{
  "encoder_width": 160,
  "text_encoder_width": 128,
  "text_encoder_parallel_block": false,
  "batch_size": 128,
  "warmup_steps": 960
}
Rows from block 3 of the image encoder of a small contrastive image-text model, named by matrix and row number. Rows with one number belong to one neuron. Each number is 128 + 24 x the weight over its row's rms, rounded and kept within 0 to 255. All counts start at 0.
After each neuron's rows are labels from the 100 images, of 14976, where the neuron reaches its highest value: "strongest on" is what is common among them; "patch colour" is the nearest of a few named colours to the mean colour under the peak. Only what is clearly more common there than usual is listed. The data: photos with spoken descriptions (Open Images, Localized Narratives). In brackets: how many of the 100, against the usual share in percent.
# fc1: MLP up (encoder.blocks.3.mlp.fc1.weight, 480x160), inputs 54-107
# fc2: MLP down (encoder.blocks.3.mlp.fc2.weight, 160x480, transposed), outputs 54-107

fc1.331 [148 105 132 118 106 166 126 184  74 141 121 155 101 124 122 127 103  89  85  79 142 131 133 133 149 106 130 159 140 188  94 103 139 100 103 141 152 116  95 111 102 146 140 140 137 138 148  90 122 126 134 104 161 145]
fc2.331 [ 97 196  92  91 112 137 102  92 107 143 126 143 112 113 155 120 155 153 133 104 131 103 138  92 126 165 100 127 160 132 124 152 117  85 103 121 118 133 150 159 113  99 127 127 152 126 114 167 126 107 108 107 130 149]
strongest on: text has "standing" (47 vs 23.3); text has "people" (45 vs 21.9); text has "holding" (37 vs 16.7)
patch colour: brown (71 vs 29.7)

fc1.177 [116 131 117 100 185 157  94 166 160 120 153 130 127  48 135 135 130 120  94 146 102 116 130 165 106 109 117 145 119 124 107 149 117  70 136 144 107  94 162  90 182 144 121 136 153  95  99 125 178  94 157 110 133 140]
fc2.177 [128  81 124 147 113 134 109 110 128 156 140 118  85 120 136 120 160 131 112 152  81  98 127 135 124 148 121 153 129 145 127 136 115 154 120 158 153 146 100 137 104 115 141 138 106 107 106 138 133 164 104 167 111 132]
strongest on: text has "sky" (81 vs 24.3); text has "trees" (70 vs 26.8); text has "water" (32 vs 7.9); text has "grass" (28 vs 9.8)
patch colour: white (72 vs 7.4)

fc1.249 [103 140 156 160 162 102  99 121 135 121 101  97 138 119 131 131  98  85  99 135 122 130 145 162 119 127 126 184 138 151 122 147 139 120 119 114 146 156 147 163 187 112 112 144  76 146 146 132 180 137 131 104 129 139]
fc2.249 [156 165  92 112 119  76 147 118 115 145 136 147 117 129 112 126 122 106 159 123  98 137 120 107  91 135  98 146 102 127 157 133 121 144 167 166 124  95 159 111 164 133 165 160 158 150 116 108 172 116 110 164 144 117]
strongest on: text has "sky" (80 vs 24.3); text has "trees" (61 vs 26.8); text has "buildings" (32 vs 10.9)
patch colour: white (84 vs 7.4)

fc1.455 [150 107 169 144 130 132 147 139 160 113 109 157 100 129 131 100 149 109 141 143 132 140 121 139 130 165 103 106 111 125  91 106  87 163 127 132 129 144 136 122  67 127  59 102 160 139 115 123 145 112  94 104 135 131]
fc2.455 [102 128 119  93 111 132 144 128  92 140 120 116 109  90 139 167 124 119 141 140  96 183 110 141 150 147 147 161  86 151 147 157 147 102  93 167 137 141 137 106 153 147 114 109 151 153 105 160  89 119 112 162 165 104]
strongest on: text has "trees" (70 vs 26.8); text has "sky" (49 vs 24.3); text has "plants" (26 vs 9.8)
patch colour: black (39 vs 16.4)

fc1.477 [ 96 149 104 175  91 171 111 150 110 105 128 137 165 168 127 137 109  71  73 120 161 149 101 122 129 173 142 140 113 142 142 135 116 127 109 155 160 115  73 133 118 101 134  96 113 125 149 152 137 141 158 111 100  91]
fc2.477 [124 146 139 122 128 147 148 100 166 130  67  97 134 113 178 160 130 117 137 146  84 132 102 119 115 159  68  76 124 121 133 136  94 126 147 147  97 101 131 137 120 118 162 117 160  81 121 116  88 145 116 128 142 130]
strongest on: text has "standing" (59 vs 23.3); text has "people" (47 vs 21.9); text has "holding" (40 vs 16.7)
patch colour: black (57 vs 16.4)

fc1.448 [120 104 134 136  96 101 134 142 116  84  76 145 129 102 139 107 169  89 156 168 122 114 153 149 128 105 125  77 127 133 146 167 147 136 182 116 109  95 132 125 155 136 155 104  98 158 125 117 135 140 137 103 121 117]
fc2.448 [116 121  85 117 134  99 138 133 113 108  88 155 135 135 103 133 143  93 176 113 109 106 145 146 152 118 117 141 109  79  91 135 115 147 136 114 143 151 140 125 151 118 173 140  84 134 110 147 138 113 140 121 117 126]
strongest on: text has "table" (30 vs 13.1)
patch colour: pink (27 vs 9.8)

fc1.362 [ 99  95 139  89 136 139 117 129 136 111 134 140 135 160 152 108 144 165  72  74 134 110 119 125 128 119 152 145  68 112  76 113 127 132 116 111 128 115 135 169 101 140 126 127 127 133 123 117 108  96 129 132 126 126]
fc2.362 [138 143 133 114 129 132 102 148 151 113 106 133 145  75 102 106 162 111 131 109 132 110 162 164 148 159 132 136  93 171 119 124 114  62 183 139 106 133 154 118 136 136 141 147  71 105 116  89 127 147 130 121 172 109]
strongest on: text has "wall" (42 vs 20.3); text has "man" (32 vs 12.1); text has "wearing" (32 vs 12.6); text has "woman" (25 vs 9.3)
patch colour: pink (38 vs 9.8)

fc1.217 [165 116 151 159 140 104  94 132 136  97 158 103 129 114 131 145 130 128 122 146 172 158 101 153 154  94 136 135 115 124 157 139 102 137  86 109 122 161 118 155 159 122 121 127 134 130 115 120 119 115 105 174 172 139]
fc2.217 [124 101  95 130 109 143 180 116 119 123 168  97 156 147  99 140 115 160 157 145 113 121 132 120  88 106 135 125 113 124 128  75 163  95 162 177 131  77 174 133 126  98  91 122 145 132  93 131 138 142 130 132 157 125]
strongest on: text has "sky" (60 vs 24.3); text has "trees" (58 vs 26.8); text has "water" (43 vs 7.9); text has "buildings" (29 vs 10.9)
patch colour: grey (63 vs 31.6)

fc1.393 [147 166 124 147 155 137 115 103 124 118 135  96 125  83 109 125 148 121 138 143 107 134 117 110 114  72 168 112 129 123 120 136 140 137 145 137 141 130 120 112  91 130 131 104 188 137  76 115 153  99 128 109 128 143]
fc2.393 [114 107 132 163 153 179  95 147 135 101 107 127 118 124 168 111 116 150 135 137 127  93 119 126 125 131 121 113 164 132 133 148 126 134 126 111 157 116 134 118 128 132 116 142 165 121 172 133 128  98  90 135 160 108]
strongest on: text has "trees" (64 vs 26.8); text has "grass" (47 vs 9.8); text has "road" (27 vs 8.1); text has "ground" (25 vs 7.6)
patch colour: brown (69 vs 29.7)

fc1.406 [127 120 110  86 157 147 123 127 114  84 112 136 119  97 145 146 110  98  77 136 133 102 120 160 112 139 177 121 117 104 138 130 115 173  85 184 144 130 135 131  73 139 125 144 136 133 110 160 152 152 147 123 138  98]
fc2.406 [122 127 121 116 155 127 117 114 125 108 115 101  96 163 128 100 134 118 118  88 136 155 112 155 139 143 123  54 103 156 164 126 111 160 187  91 119 113 106 164 110 136 118 135 123 105 153 166 112 156 100 128 101 125]
strongest on: text has "flowers" (30 vs 3.1)
patch colour: pink (47 vs 9.8)

fc1.303 [165  85 125 109 111 114 169 119 147 117 172 145 120 129 192 123 115 120 131  83 143 162 105  94 102 120 121 119 145 107 151 101 148 115 161 162 128 155 141 102 131 149 122 131 161 114 125 143 143 113 134  91 139 160]
fc2.303 [200 125 169 151 192 115  99 124 128 115 155 145 122 132 104 156 116 128 157 119 170  93 107 127 132 123 134 134 150 126  75 123 114 159 145 179 142 143 166 159 163 131 169 111 146 140 101 146 118 115 182 130 172 136]
strongest on: text has "table" (34 vs 13.1)
patch colour: black (56 vs 16.4)

fc1.358 [159 129 107 105 146 100 142 174 150 141 119 164 145  95 149 144 105 132 135 148 111 130 118 101  96 111 114 134 139 151 118 172 168 136 109 125 151 111 121 139 132 166 137 124 113 137  90 162 120 146 150 147  93 161]
fc2.358 [ 97 189 127 108 120 116 129 140  97 193 153 120 129 137  78  94 146 114 146  86 106  84 133 154 150 136 102 119 134 133 159 115 100 138 164  98 120 165 109 144 114 116 139 114 119  98 129 132 138 133 141 121 140 117]
strongest on: text has "wall" (41 vs 20.3); text has "table" (34 vs 13.1); text has "sitting" (33 vs 14.9)
patch colour: brown (95 vs 29.7)

fc1.21 [115 145 142 150 106 123 110 156 160 128 157 161  83  84 137 130 125 119  85 134 112 120 134 103 114  78 136  97 141 143 135 133 167 118 139 157 143 110  88 117  92 162 115 125 131 124  90 141 140 122 127 113 130 158]
fc2.21 [ 84 143 129 129 120 172 108  95 103 107 146 164 157 174 127 106 132 134 114 129 159 111 169 141 141 138 115 155 132 158 134 111 111 127 145 108 114 136  86 111 146 128 166 137 138 135 102 121 134 129 171 135 102 129]
strongest on: text has "trees" (55 vs 26.8); text has "grass" (36 vs 9.8)
patch colour: brown (71 vs 29.7)

fc1.298 [153  74  99 138 121 117 120  89 118  91 134 142 127  95  98 118 153  92 142  97 107  84 128 114 137  95 120 148 160 145 109 112 141 101 166 143 141 140 133 124 120 143 155  76 144 108 129 123 148 116 155 113 114 112]
fc2.298 [144 109 157 177 138 109 144 120  81 111 122 120 123 170 124 145 150 132 104 108 114  84 154 122 116 122 154 139 138 124 150 139 109 165 117 117 181  94 144  98 125 119 134  91 132 159  84 132 115 145 129 147 107 164]
strongest on: text has "table" (32 vs 13.1)
patch colour: brown (84 vs 29.7)

fc1.465 [152 124 128 137  86 107 141 144 134 114 128 136 134 128 169  96 120 138 111 143 129 118 133  91 109 136 145 126 155 155 127 110 151 144 115 103  94 139  97 100 137 131 106 133 156 125 140 124 132 119 120 125 155 132]
fc2.465 [136 122 149 132 123 123 147 128  82 110 116 134  99  84 129 105 179  88 143 147 165 130 161 140 127 129 158 152 134 104 148 109 151 118 133 146 144 122 161 123 107 108 128 146 117 178 120 125  98 173 125 178 159  95]
strongest on: text has "trees" (87 vs 26.8); text has "grass" (32 vs 9.8); text has "plants" (26 vs 9.8)
patch colour: brown (62 vs 29.7); black (37 vs 16.4)

fc1.80 [134 138 135 175 159  61 121 121 100 190 127 140 161  97 185 112 113 112 123  95 116 131 121 162 156 137  80  98 168 103 109 102 113  89 135 133  97 117 140 114 123 131 102 160 126 158 113 128 134 116 157 160 109 118]
fc2.80 [146 145 119 117 139 120 131 113  79 156 117 152  97 127 130 120 115 137 107  88 161 118 161  76 159  95 125 174 108 141 134  79  77  91 124 112 144 190 131  96 108 144 183 172  97 153 120 124 117 110 145  91 135 121]
strongest on: text has "wall" (45 vs 20.3)
patch colour: pink (55 vs 9.8); white (31 vs 7.4)

fc1.432 [126 118 118 135 152 100 130 130 129 189 144 102 115 118 112 132  81 151  99 150 151 145  79 109 107  90 104 152 127 120 112 102 121 107 117 177  90 141 122 126 114 173 108 131 116 140 125  80 129 152 102 101 103 126]
fc2.432 [110 165 123  98  86 120 133 134 111  85 106 106 144 153 148 137 144 134 134 156 150 119 162 120 102 114 140 135  95 128 114 130 164 135 135  92 139 150 130 141 144 103  89  76 148 129 139 141 134 150 137 184 147 128]
strongest on: text has "trees" (80 vs 26.8); text has "sky" (61 vs 24.3)
patch colour: black (71 vs 16.4)

fc1.137 [161 124 125 111 132 107 137 143 143 100 138 118 127  88 145 161 145 102 114 158 156 103 130 128 144 151  97 108  87 153 133 146 118 155 128 111 154 161 125 154  94 155 168 145 122 122  80 132 126 148 117 158 125 125]
fc2.137 [101 154 109 123 127 132 138 114  98 111 137 175 126 117 169 125 142 140 149 111 102 120 108 147  96  81 107 109 137 107 125 141 118 139  92 105 186 141  98 171 109 131  91 155 126 131 139 127 108 122 166 111 107 112]
strongest on: text has "trees" (54 vs 26.8); text has "grass" (46 vs 9.8)
patch colour: brown (76 vs 29.7)

fc1.7 [119 110 133 154 135 107 134 150 128 170 142 117 118 133 116  98 185 117 139 120  84  99 132 133 145 121  92 134  99 160 116 122 118 150 134 121 116 155  92 143 154 127 125 146  76 105 105 115  99 131 131 121  97  92]
fc2.7 [125 161 118 137 121  90 207 127 125  89 109 149 108 128 119 162 141 122 164 123  87 110 120 165 156 151  92  95  89  93 130 112 116 109 119 127 120 118 150 154 120  99 143 129 158 151 102 160 122 133 120 134 101 122]
strongest on: text has "table" (33 vs 13.1)
patch colour: brown (81 vs 29.7)

fc1.322 [123  80 109 125 118 108  94  88 126 168 119 123 111 119 131 121 156  93 149 128 141 128 121  84 123 122 153 157 168 137  93 133 111 121  90 120 135 146 133 122 116 155 106 100 114 144 109 140 150 153 152 131 156 163]
fc2.322 [140 100 172 140 128 101 144 163  92 125 124 120 129 129 145 106 171 106 132  89 150 128 117 133 154 130 144 154 103 103 131 179 143 135 150 145  92 104 131  99 158  89 120 102 133 128 116 165 133 117 139 102 140 125]
strongest on: text has "table" (35 vs 13.1)
patch colour: brown (61 vs 29.7); black (36 vs 16.4)

fc1.293 [129  97 111 131 161 113 153 161 108  87 127  99  97 125 140 128 149 145 129  83 141 114 132 102 174 105  95 137 115 128  99 113 177 105 187 153  92 124 134  85  94 137 119 122 144 174 112 183 142 148 126  84 181 110]
fc2.293 [157 135 159 138 109 152  94 112 125  92 117  93 154 123 134 136 116 180 150 140 138 160  78 137 169 170 129 113 162 126 104 103 132 174 147 171 127 103 125 137 199 161 132 134  92 133 110 167  92 129 173  96 147 123]
strongest on: text has "table" (31 vs 13.1)
patch colour: brown (65 vs 29.7)

fc1.151 [ 87 120 137 109 141  98 110 128 127 106 118 111 149 127 130 142 101 150  98 191  99 123 129 128  73  88  79 112 147 138 135 104 122 118 151 107 165 192 174 109 117 159 117 121 147 124 150 141 116 178 123 162 103 101]
fc2.151 [124 113 106 157 118  88 118 156 103 138  94 117 124 127 150 115 152 148 121 103 101  98 132 135 124  68 146 122  97  88 134 131 102  99 122 129 104 102 129 113  70 177 142  94 151 117  98 149 149 145 110 163 104 157]
strongest on: text has "trees" (56 vs 26.8); text has "grass" (26 vs 9.8)
patch colour: black (42 vs 16.4)