From a checkpoint of a small contrastive image-text model.
Model: 5.24M parameters, encoder patch size [2, 2], encoder width 160, text encoder norm layernorm_no_bias, text encoder activation gelu.
Training: soap at rate 0.0038, 4800 steps, batches of 128.
Data: trained on photos with spoken descriptions (Open Images, Localized Narratives), 203450 training examples, 3.0 epochs.
Rows from block 3 of the image encoder of a small contrastive image-text model, named by matrix and row number. Rows with one number belong to one neuron. Each number is 128 + 24 x the weight over its row's rms, rounded and kept within 0 to 255. All counts start at 0. After the name is the row's rms in percent of the matrix's.
After each neuron's rows are labels from the 100 images, of 14976, where the neuron reaches its highest value: "responds to" is what is common among them. Only what is clearly more common there than usual is listed. The data: photos with spoken descriptions (Open Images, Localized Narratives). In brackets: how many of the 100.
# fc1: MLP up (encoder.blocks.3.mlp.fc1.weight, 480x160), inputs 0-53
# fc2: MLP down (encoder.blocks.3.mlp.fc2.weight, 160x480, transposed), outputs 0-53

fc1.25 114 [104 130 138 107 153  95 135 139 114 106 166 132 128 188 106 137 149 121 120 136 120 112 159 126 119 171 185 124 176 138 158 117  96 158 164 136 139 113 102 152 124 112 162 170 130  99 121 127 119 163 151 161 128 141]
fc2.25 103 [142 115 164 137 150 114  95 136 152 102 129 112 151 100  98 155 122 102 149 121 107  98 107 105 125 118 114 125  98 115 119  79  99 152 131 103 111  83 115 135 125 155 135 104 151 126 138 161  79 127 143 169 110 102]
responds to: text has "wearing" (34); text has "woman" (28)

fc1.81 112 [140  90 127 145 107 116 156 117 152 138 154  97 142 143  76 119 114  91  96 131 142 155 143 101 114 135 155 125 154  99 127 148 134 137 136 168 102  85 160 112 116 165 162 131 130 109 141  90 133 175 114  77 104 105]
fc2.81 105 [172 182 161 135 126  85 108 156 131 133 133 118 152 156  93  82 164 135 163  74 124  82 109 129 100 119 109 138 165 125 148 139 139  96 122 127 109 128  99 109 116 122 129 172 115  90 147 104 149 201 126 155 119 137]
responds to: text has "people" (45); text has "wearing" (32)

fc1.358 102 [136 163 114 118 133 133  87 140  96  97 149 151 120 139 117 121 140 138 140 128 170 157 120 100  49  69 121  86  87 125 136 107 128 112 117 114 132 162 126 129 130 135 140 132 174 159 135 170 121 121 116 126 101 130]
fc2.358 094 [ 96 157 133 128 152 143 171 169 159 182 134 125  95 147 107 161 140 107 106  85 128 112 118 147 126 128 119 102 144 151 123 158 105 128 143 129 125 200 148  79  93 137 135  99 123 135 112 135 122 144 128 152 186 114]
responds to: text has "wall" (41); text has "table" (34); text has "sitting" (33)

fc1.165 107 [128 141 146  90 151 102 112 128 124  98 188 162 158 129 142 173 128 149 124 146 155  96 116 160 130 116 148 129 138  91 139 114 122 149 109 154 143 139  96 127 132 106 106 139 137 160 117 121 117 115 103 137 164 102]
fc2.165 108 [141 162 101 161 101 158 101 145 187 139  78 146  98 142 139 124 120 117 138 160 146 154 105 110 106 117 156 137 154 130 143 152 182  98 114 125 112 151 115 144 187 127 150 162 135 149 154 127 127 132 106 139 106 121]
responds to: text has "wearing" (31)

fc1.176 102 [ 98  90 100 155 144 132 114 175 102 177 171 126  97 126 132 147 136 113 131 119 118 108 101 117 144  82  99  99 121 115 116 139 153 160 159 168  96 108  87 149 100 137 113 177 140 151 127 133 108 151 109 129 116 101]
fc2.176 094 [118 114 189 107 155 139 151 146 151 134 114 143 158 104 161  83 144  89 170 104 148 113 110 174 127  94 146 158 104 130  96 149 154 122 109 121 116 132 125 126  99 126 134 147 106 131 144 122 106 115 105 140 121 119]
responds to: text has "sky" (58)

fc1.151 099 [ 85 115 116 116 117 141 111 133 176 125 150 139  75 129 157  81 164 180 136 106 132  88 125 124  78 141 117 122 135 136 117 183 127 102 150 169 125 140 125  97 109  92 137 149 157  92 118 124 112 119 107 122 114 158]
fc2.151 101 [114 141 128 129 123 139 123 128 152 135 133 152  91 107 162 108 137 116  91 143 136 136 132 113  89 104 151 104 130 131 160  89 124 180 129 130 130  99 177 182  80 115 125 145 135 153  96 126 157 130 148 165 117 172]
responds to: text has "trees" (56); text has "grass" (26)

fc1.53 089 [127 135 161  96 135 124 133 108 182 129 151 171 116 117 143 153 143 139 155 131 103 123 144 115 128 129 168  98 131 120 121 126 111 129 122 141 139  67 108 114 127 155 141 105 138 152 157 133 131 101 126 145 125 116]
fc2.53 089 [ 90 140 115 137  76 127 116 125 131 121  88 114 103 157 127 154 109 119  98 136 126 102 156  74 136 132 119 140 134  76 143  87 154 106 152 108 125 128 139 158 117  99 141 124 152 129 161 145  97 154 143 137 124 123]
responds to: text has "wearing" (34); text has "man" (31)

fc1.306 116 [166  99 146 139  62 132 155 127 139 100 166 116 139 139 131 103  93 125 129 134 157 151 115 108 187 141 132 122 113  83 106  99 127 140 147 108 129 162 115 155 115 132  63 132 136 169 121 140 113 114  85 111 103  97]
fc2.306 124 [166 113 106 162 166 114 136 153 117 129 120 115 111  88 111 140 151 135 137 129 148 125 149 130 138 115 121 135 138 148 107  87 128 108 135 115 120 101 145 158 116  79  82 100 105 121 168 184 113 161 159 111 129 134]
responds to: text has "holding" (43)

fc1.37 098 [151 132 145 111 118 134 100 145 149 111 109 157 111  91 139 148 161 105 136 176 118 109 138 185 111 141 171 125 106 102 104 111 132 127 141 103 148 151 108 140 131 179 125 156 124 102 126 149  89 142 133  95  91 159]
fc2.37 099 [130 127 100  88 144 139 118 154 168 105 133 123 159 127 134 121 143 122 125 120 147 104 173 124  80  96 165 129  74 130 142 100  61 117 126 103 132 160  89 114 164 166  89 143 139  92 115 183 166 130 102 109 149 141]
responds to: text has "wearing" (43); text has "man" (36); text has "woman" (27)

fc1.82 078 [124 119 125  81 107 159  83 111 120 135 163 119 125 103 142 114 138 157 131 152 129 163 148 124 137 115  93 135 116 143 148 108 148 171 110  92 133 133 114 125 144 116  70 116  92 122 132 138  57 133 159 136 134 161]
fc2.82 089 [ 89 133 150 122 131 162 116 122 128 142  95 102 118 116 131 100  79 149 110 157 149 124 132 125 105  87 147 130 110 107 139  99 159 134 123 102 126 110 124 149 138 138 141 129  80 125 124 117  93 182 111 137 145 165]
responds to: text has "trees" (59); text has "sky" (57); text has "grass" (42); text has "ground" (25)

fc1.414 105 [114 173 166 113  99 131 120 107 127 160 137 126 120 126  86 124 166 139 156 143 117 141 110 120 186 157 127 113 113  94 149 114 122 178 142 125 153 123 126 126 110 129 101 146 125 130  93  98 140 137  91 127 109 136]
fc2.414 108 [126 153 122 183 144 106 137 173 143 109 125 100 177 115 153 115  96 122  94 116  95 129 147 141  93  96 152 177 106 164 110 143  87 121 138 134 132 142 131 150 157 118 135 127 143 100 146 113 139 114  92 123 139 154]
responds to: text has "wearing" (32)

fc1.479 114 [141 120  89 109 136 119 177 170 153  97  98 151  85 129 128 102 100 141 157 114  91 111 115 148 157 119 122 103 140 117  83 116 113 133 118 106  91 175 111  96  93  98 139 152 130 130 132 133 128 134 122 114 136 126]
fc2.479 098 [150  53 177 123 135 106 128 126 130 143 124 124 136 124 109 167 100 117 168 138 174 171 135 182 134 137 192 133 127 131 179 159  98 118  95 155 152 144 119 161 161 144 102 109 101 113 111 136 157 139 157 105 134 123]
responds to: text has "wall" (42)

fc1.180 121 [132 137 129 146 136  94 159 153 115 156 120 162 139 106 104 149 118 113 129 125 150 164 123 147 140 118 123 108 147  77 157  76 133 144 108 128 134 126 125 143 112 127 139 138 172 105  99 133 143 161 107 145 142 141]
fc2.180 099 [ 90 134 162 164 157 142 171 126 116 137 133 126 139 110 151 105 115  79 118 111 154 117 120 146 137 131 138 136 121 128 183 125 187 126 120 124 104 159 117  87 144 121 160 134 134 139 188  90 121  99 129 108  88  99]
responds to: text has "sky" (83); text has "trees" (58)

fc1.468 109 [142 154 162 132 114 160 126 138 110 125 110 157 146 129 175 149 180 146 117 101 126 115  99 149 153 152 174 158 169  96 154 118  86 130 131 141 121 141  91 176 141 134 124 112 199 119 143 140 109 147 124  92 128 163]
fc2.468 106 [137 118 111 129 155 135 120 136 138 133 115  96 123 106 123 194 150  91 197 136 134 129 138 174 112  94 141 178 136 102 151 139 144 152 124 115 121 135 140 131 128 113 107 133 117 133 184 201 127 115 151 125 120 137]
responds to: text has "wearing" (35); text has "woman" (30)

fc1.428 093 [ 98  87 122 154 168 131  95 153 120 123 103 169 123 149 122  95  64 111  99 113 112 111 135  87 144 168 121 128  81  89 145 160 123 107 113 147 100 126 127 117 129  85  99 112 142 150 162 130 116 141  99 122  98 146]
fc2.428 092 [129 151  64  54 129 131 108 127 157  87  83 154 120 112  60 139  89 170 120 131 116 111 127 122 101 117 147 161 130  95 154 126 154 124 135 111 120 153 138 137  98 148 153 130 127 146 120 116 144 147 121 133 145 129]
responds to: text has "trees" (57); text has "road" (25)

fc1.243 096 [160 107 111 150 191 130 186 128 125 154 155 105 135 111 121 124 117  76 151 168 100 140 125 131 107 163 105 111 147 174  88 141  96  80 149 171 137  93 142 145  79 124 149 137 133 120  64 122 124 136 163 116 138 105]
fc2.243 095 [110  92 122 171  80 122 132 103 129 105 154 102 145 115 152 133 141 108 148 103 177  99 121 146 150 156 120 119  98 119 127 113 109 144 113 133 122 143 188 114 147 108 154 116 129 110  86 138 127 116 110 153 134 116]
responds to: text has "wall" (45); text has "table" (34)

fc1.334 114 [101 114 103 132 129 157 102 133 133 144 129 151 132 129 129  99 149 118 121 128 132 135 128 149  92 142 119 111 112 108 148 156 143 118 142  89 129 133 117  91 151 105 100  74 113  98 112 142 139 127 140 119 152 132]
fc2.334 103 [165 153  93 140 111 126 117 129 124 172 121 169 124 159 132  93 109 173 140 123 119 104  95 108 107 144 108 113 124 123 109 144 135 111 124 153 141  92 151 100 123 151  84 137 112 140 115  89 110 148 125 122 154 157]
responds to: text has "people" (48)

fc1.61 101 [175 140 135 123 102 147  73 139 131 123 104 112 119 126 124 159 159 164  99 143  95 145 110 116 127 140 169  89 119 121 106  94 127 140 144 131 140 106 111 134 130 146 108 174 132 133 112 154 154 105 130 109 122 132]
fc2.61 106 [ 89 133 140 132 131 142 150 149 163 100 176 126 107 123 105 152 117 141 124 163 122  77 122 143 103 176 159 171 193 167 113 150 101  99 132 106 149  97 130 139 166 138 160 129  87 143 126 141  90 116 101 114 122 130]
responds to: text has "wearing" (40)

fc1.255 100 [136 139 121 150 132 165 142  93 107 104 100 187 153  76 128 145  97 125 162 140 100 179 146 103 136 142 150 143 126 144 155 122 134 100 153 138 115 157 121 144 157 106 164 126 155 149 160 163 151 155 122 169 134  92]
fc2.255 104 [135  99 181 135 135  90 115 139 123 119 192  85 182  74 137 110 123 108 159  98 109 101 123 141 146 129 160 136 117 126 112 147 110 106 113 119 151 151  95 128 147  83  95 154 158 135 140 107 166  90 124 128 132 132]
responds to: text has "standing" (56); text has "wearing" (32)

fc1.363 073 [167 112 134 106 140 125  88 148 136 145 160 116 109 129 186 157 104 118 164 104 150 117 133 138 128 119 130  98 130 133 122 103 125 124 163 208 196  73 118 140 130  90 104 101 130 128 120 135 128 130 119  91 107 117]
fc2.363 077 [ 96 127 134 125 161 132 129 127 114  97 153 104  97 130 146 142  92 120 132 132 166 147 116 112 121 138 118 155 170  48 161 121 121 127 179 124 151 139 120  59 157 125 135 127 105 157 110 170 148  84 111 125 168 139]
responds to: text has "wall" (42)

fc1.309 116 [101 128 133 133 132 143 127  94 103 148 162 149 145 121 109 107  92 125 106 122 167 123  91 109 131 150 118 164 141 119 100 148 124 135 134 128 127 124 114  90  95 147  90 125 112 101 172 120  97 139 101 134 101 108]
fc2.309 112 [143 114 165 137 134 128 124 111 129 117 166 113 106 123 141 141 159 129 146 105 119 147 137 151 113  82 102  88 143 104 161 134 158 102 142 133  82 108 114 131 111 124 131 124 183 143 119 130 130 186 164 136 129 126]
responds to: text has "people" (46)

fc1.316 111 [ 60 116 153  79 142 160  92 111 166 129 102 151 190 184 139 110 159 159 108 144 121 126 129 157 106 149 114 144 117  76 143 128 116 158 147  65 151 131 144 127 131 134 134  91 100 120 169 119 144 129 130  97  67 118]
fc2.316 102 [127 137 175 126 111 146  98  84 137  94 146 122 112 171 128 129 124 161  96  81 138  93 117  98 157 113 158 121 132 167 142  92 152 105  99 121 141 179 130 138 129 111 121 117 110 105 123 119 121 129 105 142 124 106]
responds to: text has "grass" (26)

fc1.415 108 [135 127  98 135 142 149 122 113 146 130 108 114 120 145 138 129 163 112 183 122 124 133 113 125 150 119 125 173 117  89 164 117  89 111 131 138 149 106  70 128 111  98 143 122  89 122 113 170 142 124 133 106 112  92]
fc2.415 112 [ 88 155 121 132 126 157 140 143 151  78 138 116 132 145 110 118 114  98 129 158 154 136 124 139  84  80 115 144 148 109  83 126 112 154 109 144  96 132 112 149 107 119  95  92 112 128 116  59 135  94 112 133 125 108]
responds to: text has "wall" (41)

fc1.19 091 [180 118 138 155  87 126 149  99 147 112 156 113 126  96 142 136 126 133 101 107 128 176 130 118 120 126 136 155 149 124 128 104 114 149  80 128 124 138 133 178  72 132 151 113 107 128 162 101  68 119 113 144 125 118]
fc2.19 092 [152 101 145 110 152 104 117 103 100 133  95 121  72 105 168 123 158 128 114 111  78 132 158 120 114 153 111 153 157  82 119  75 106 108 132 135 117  96 105 103 107 132 119  96 112 126  86 106 177 147 108 106 134 114]
responds to: text has "sky" (70)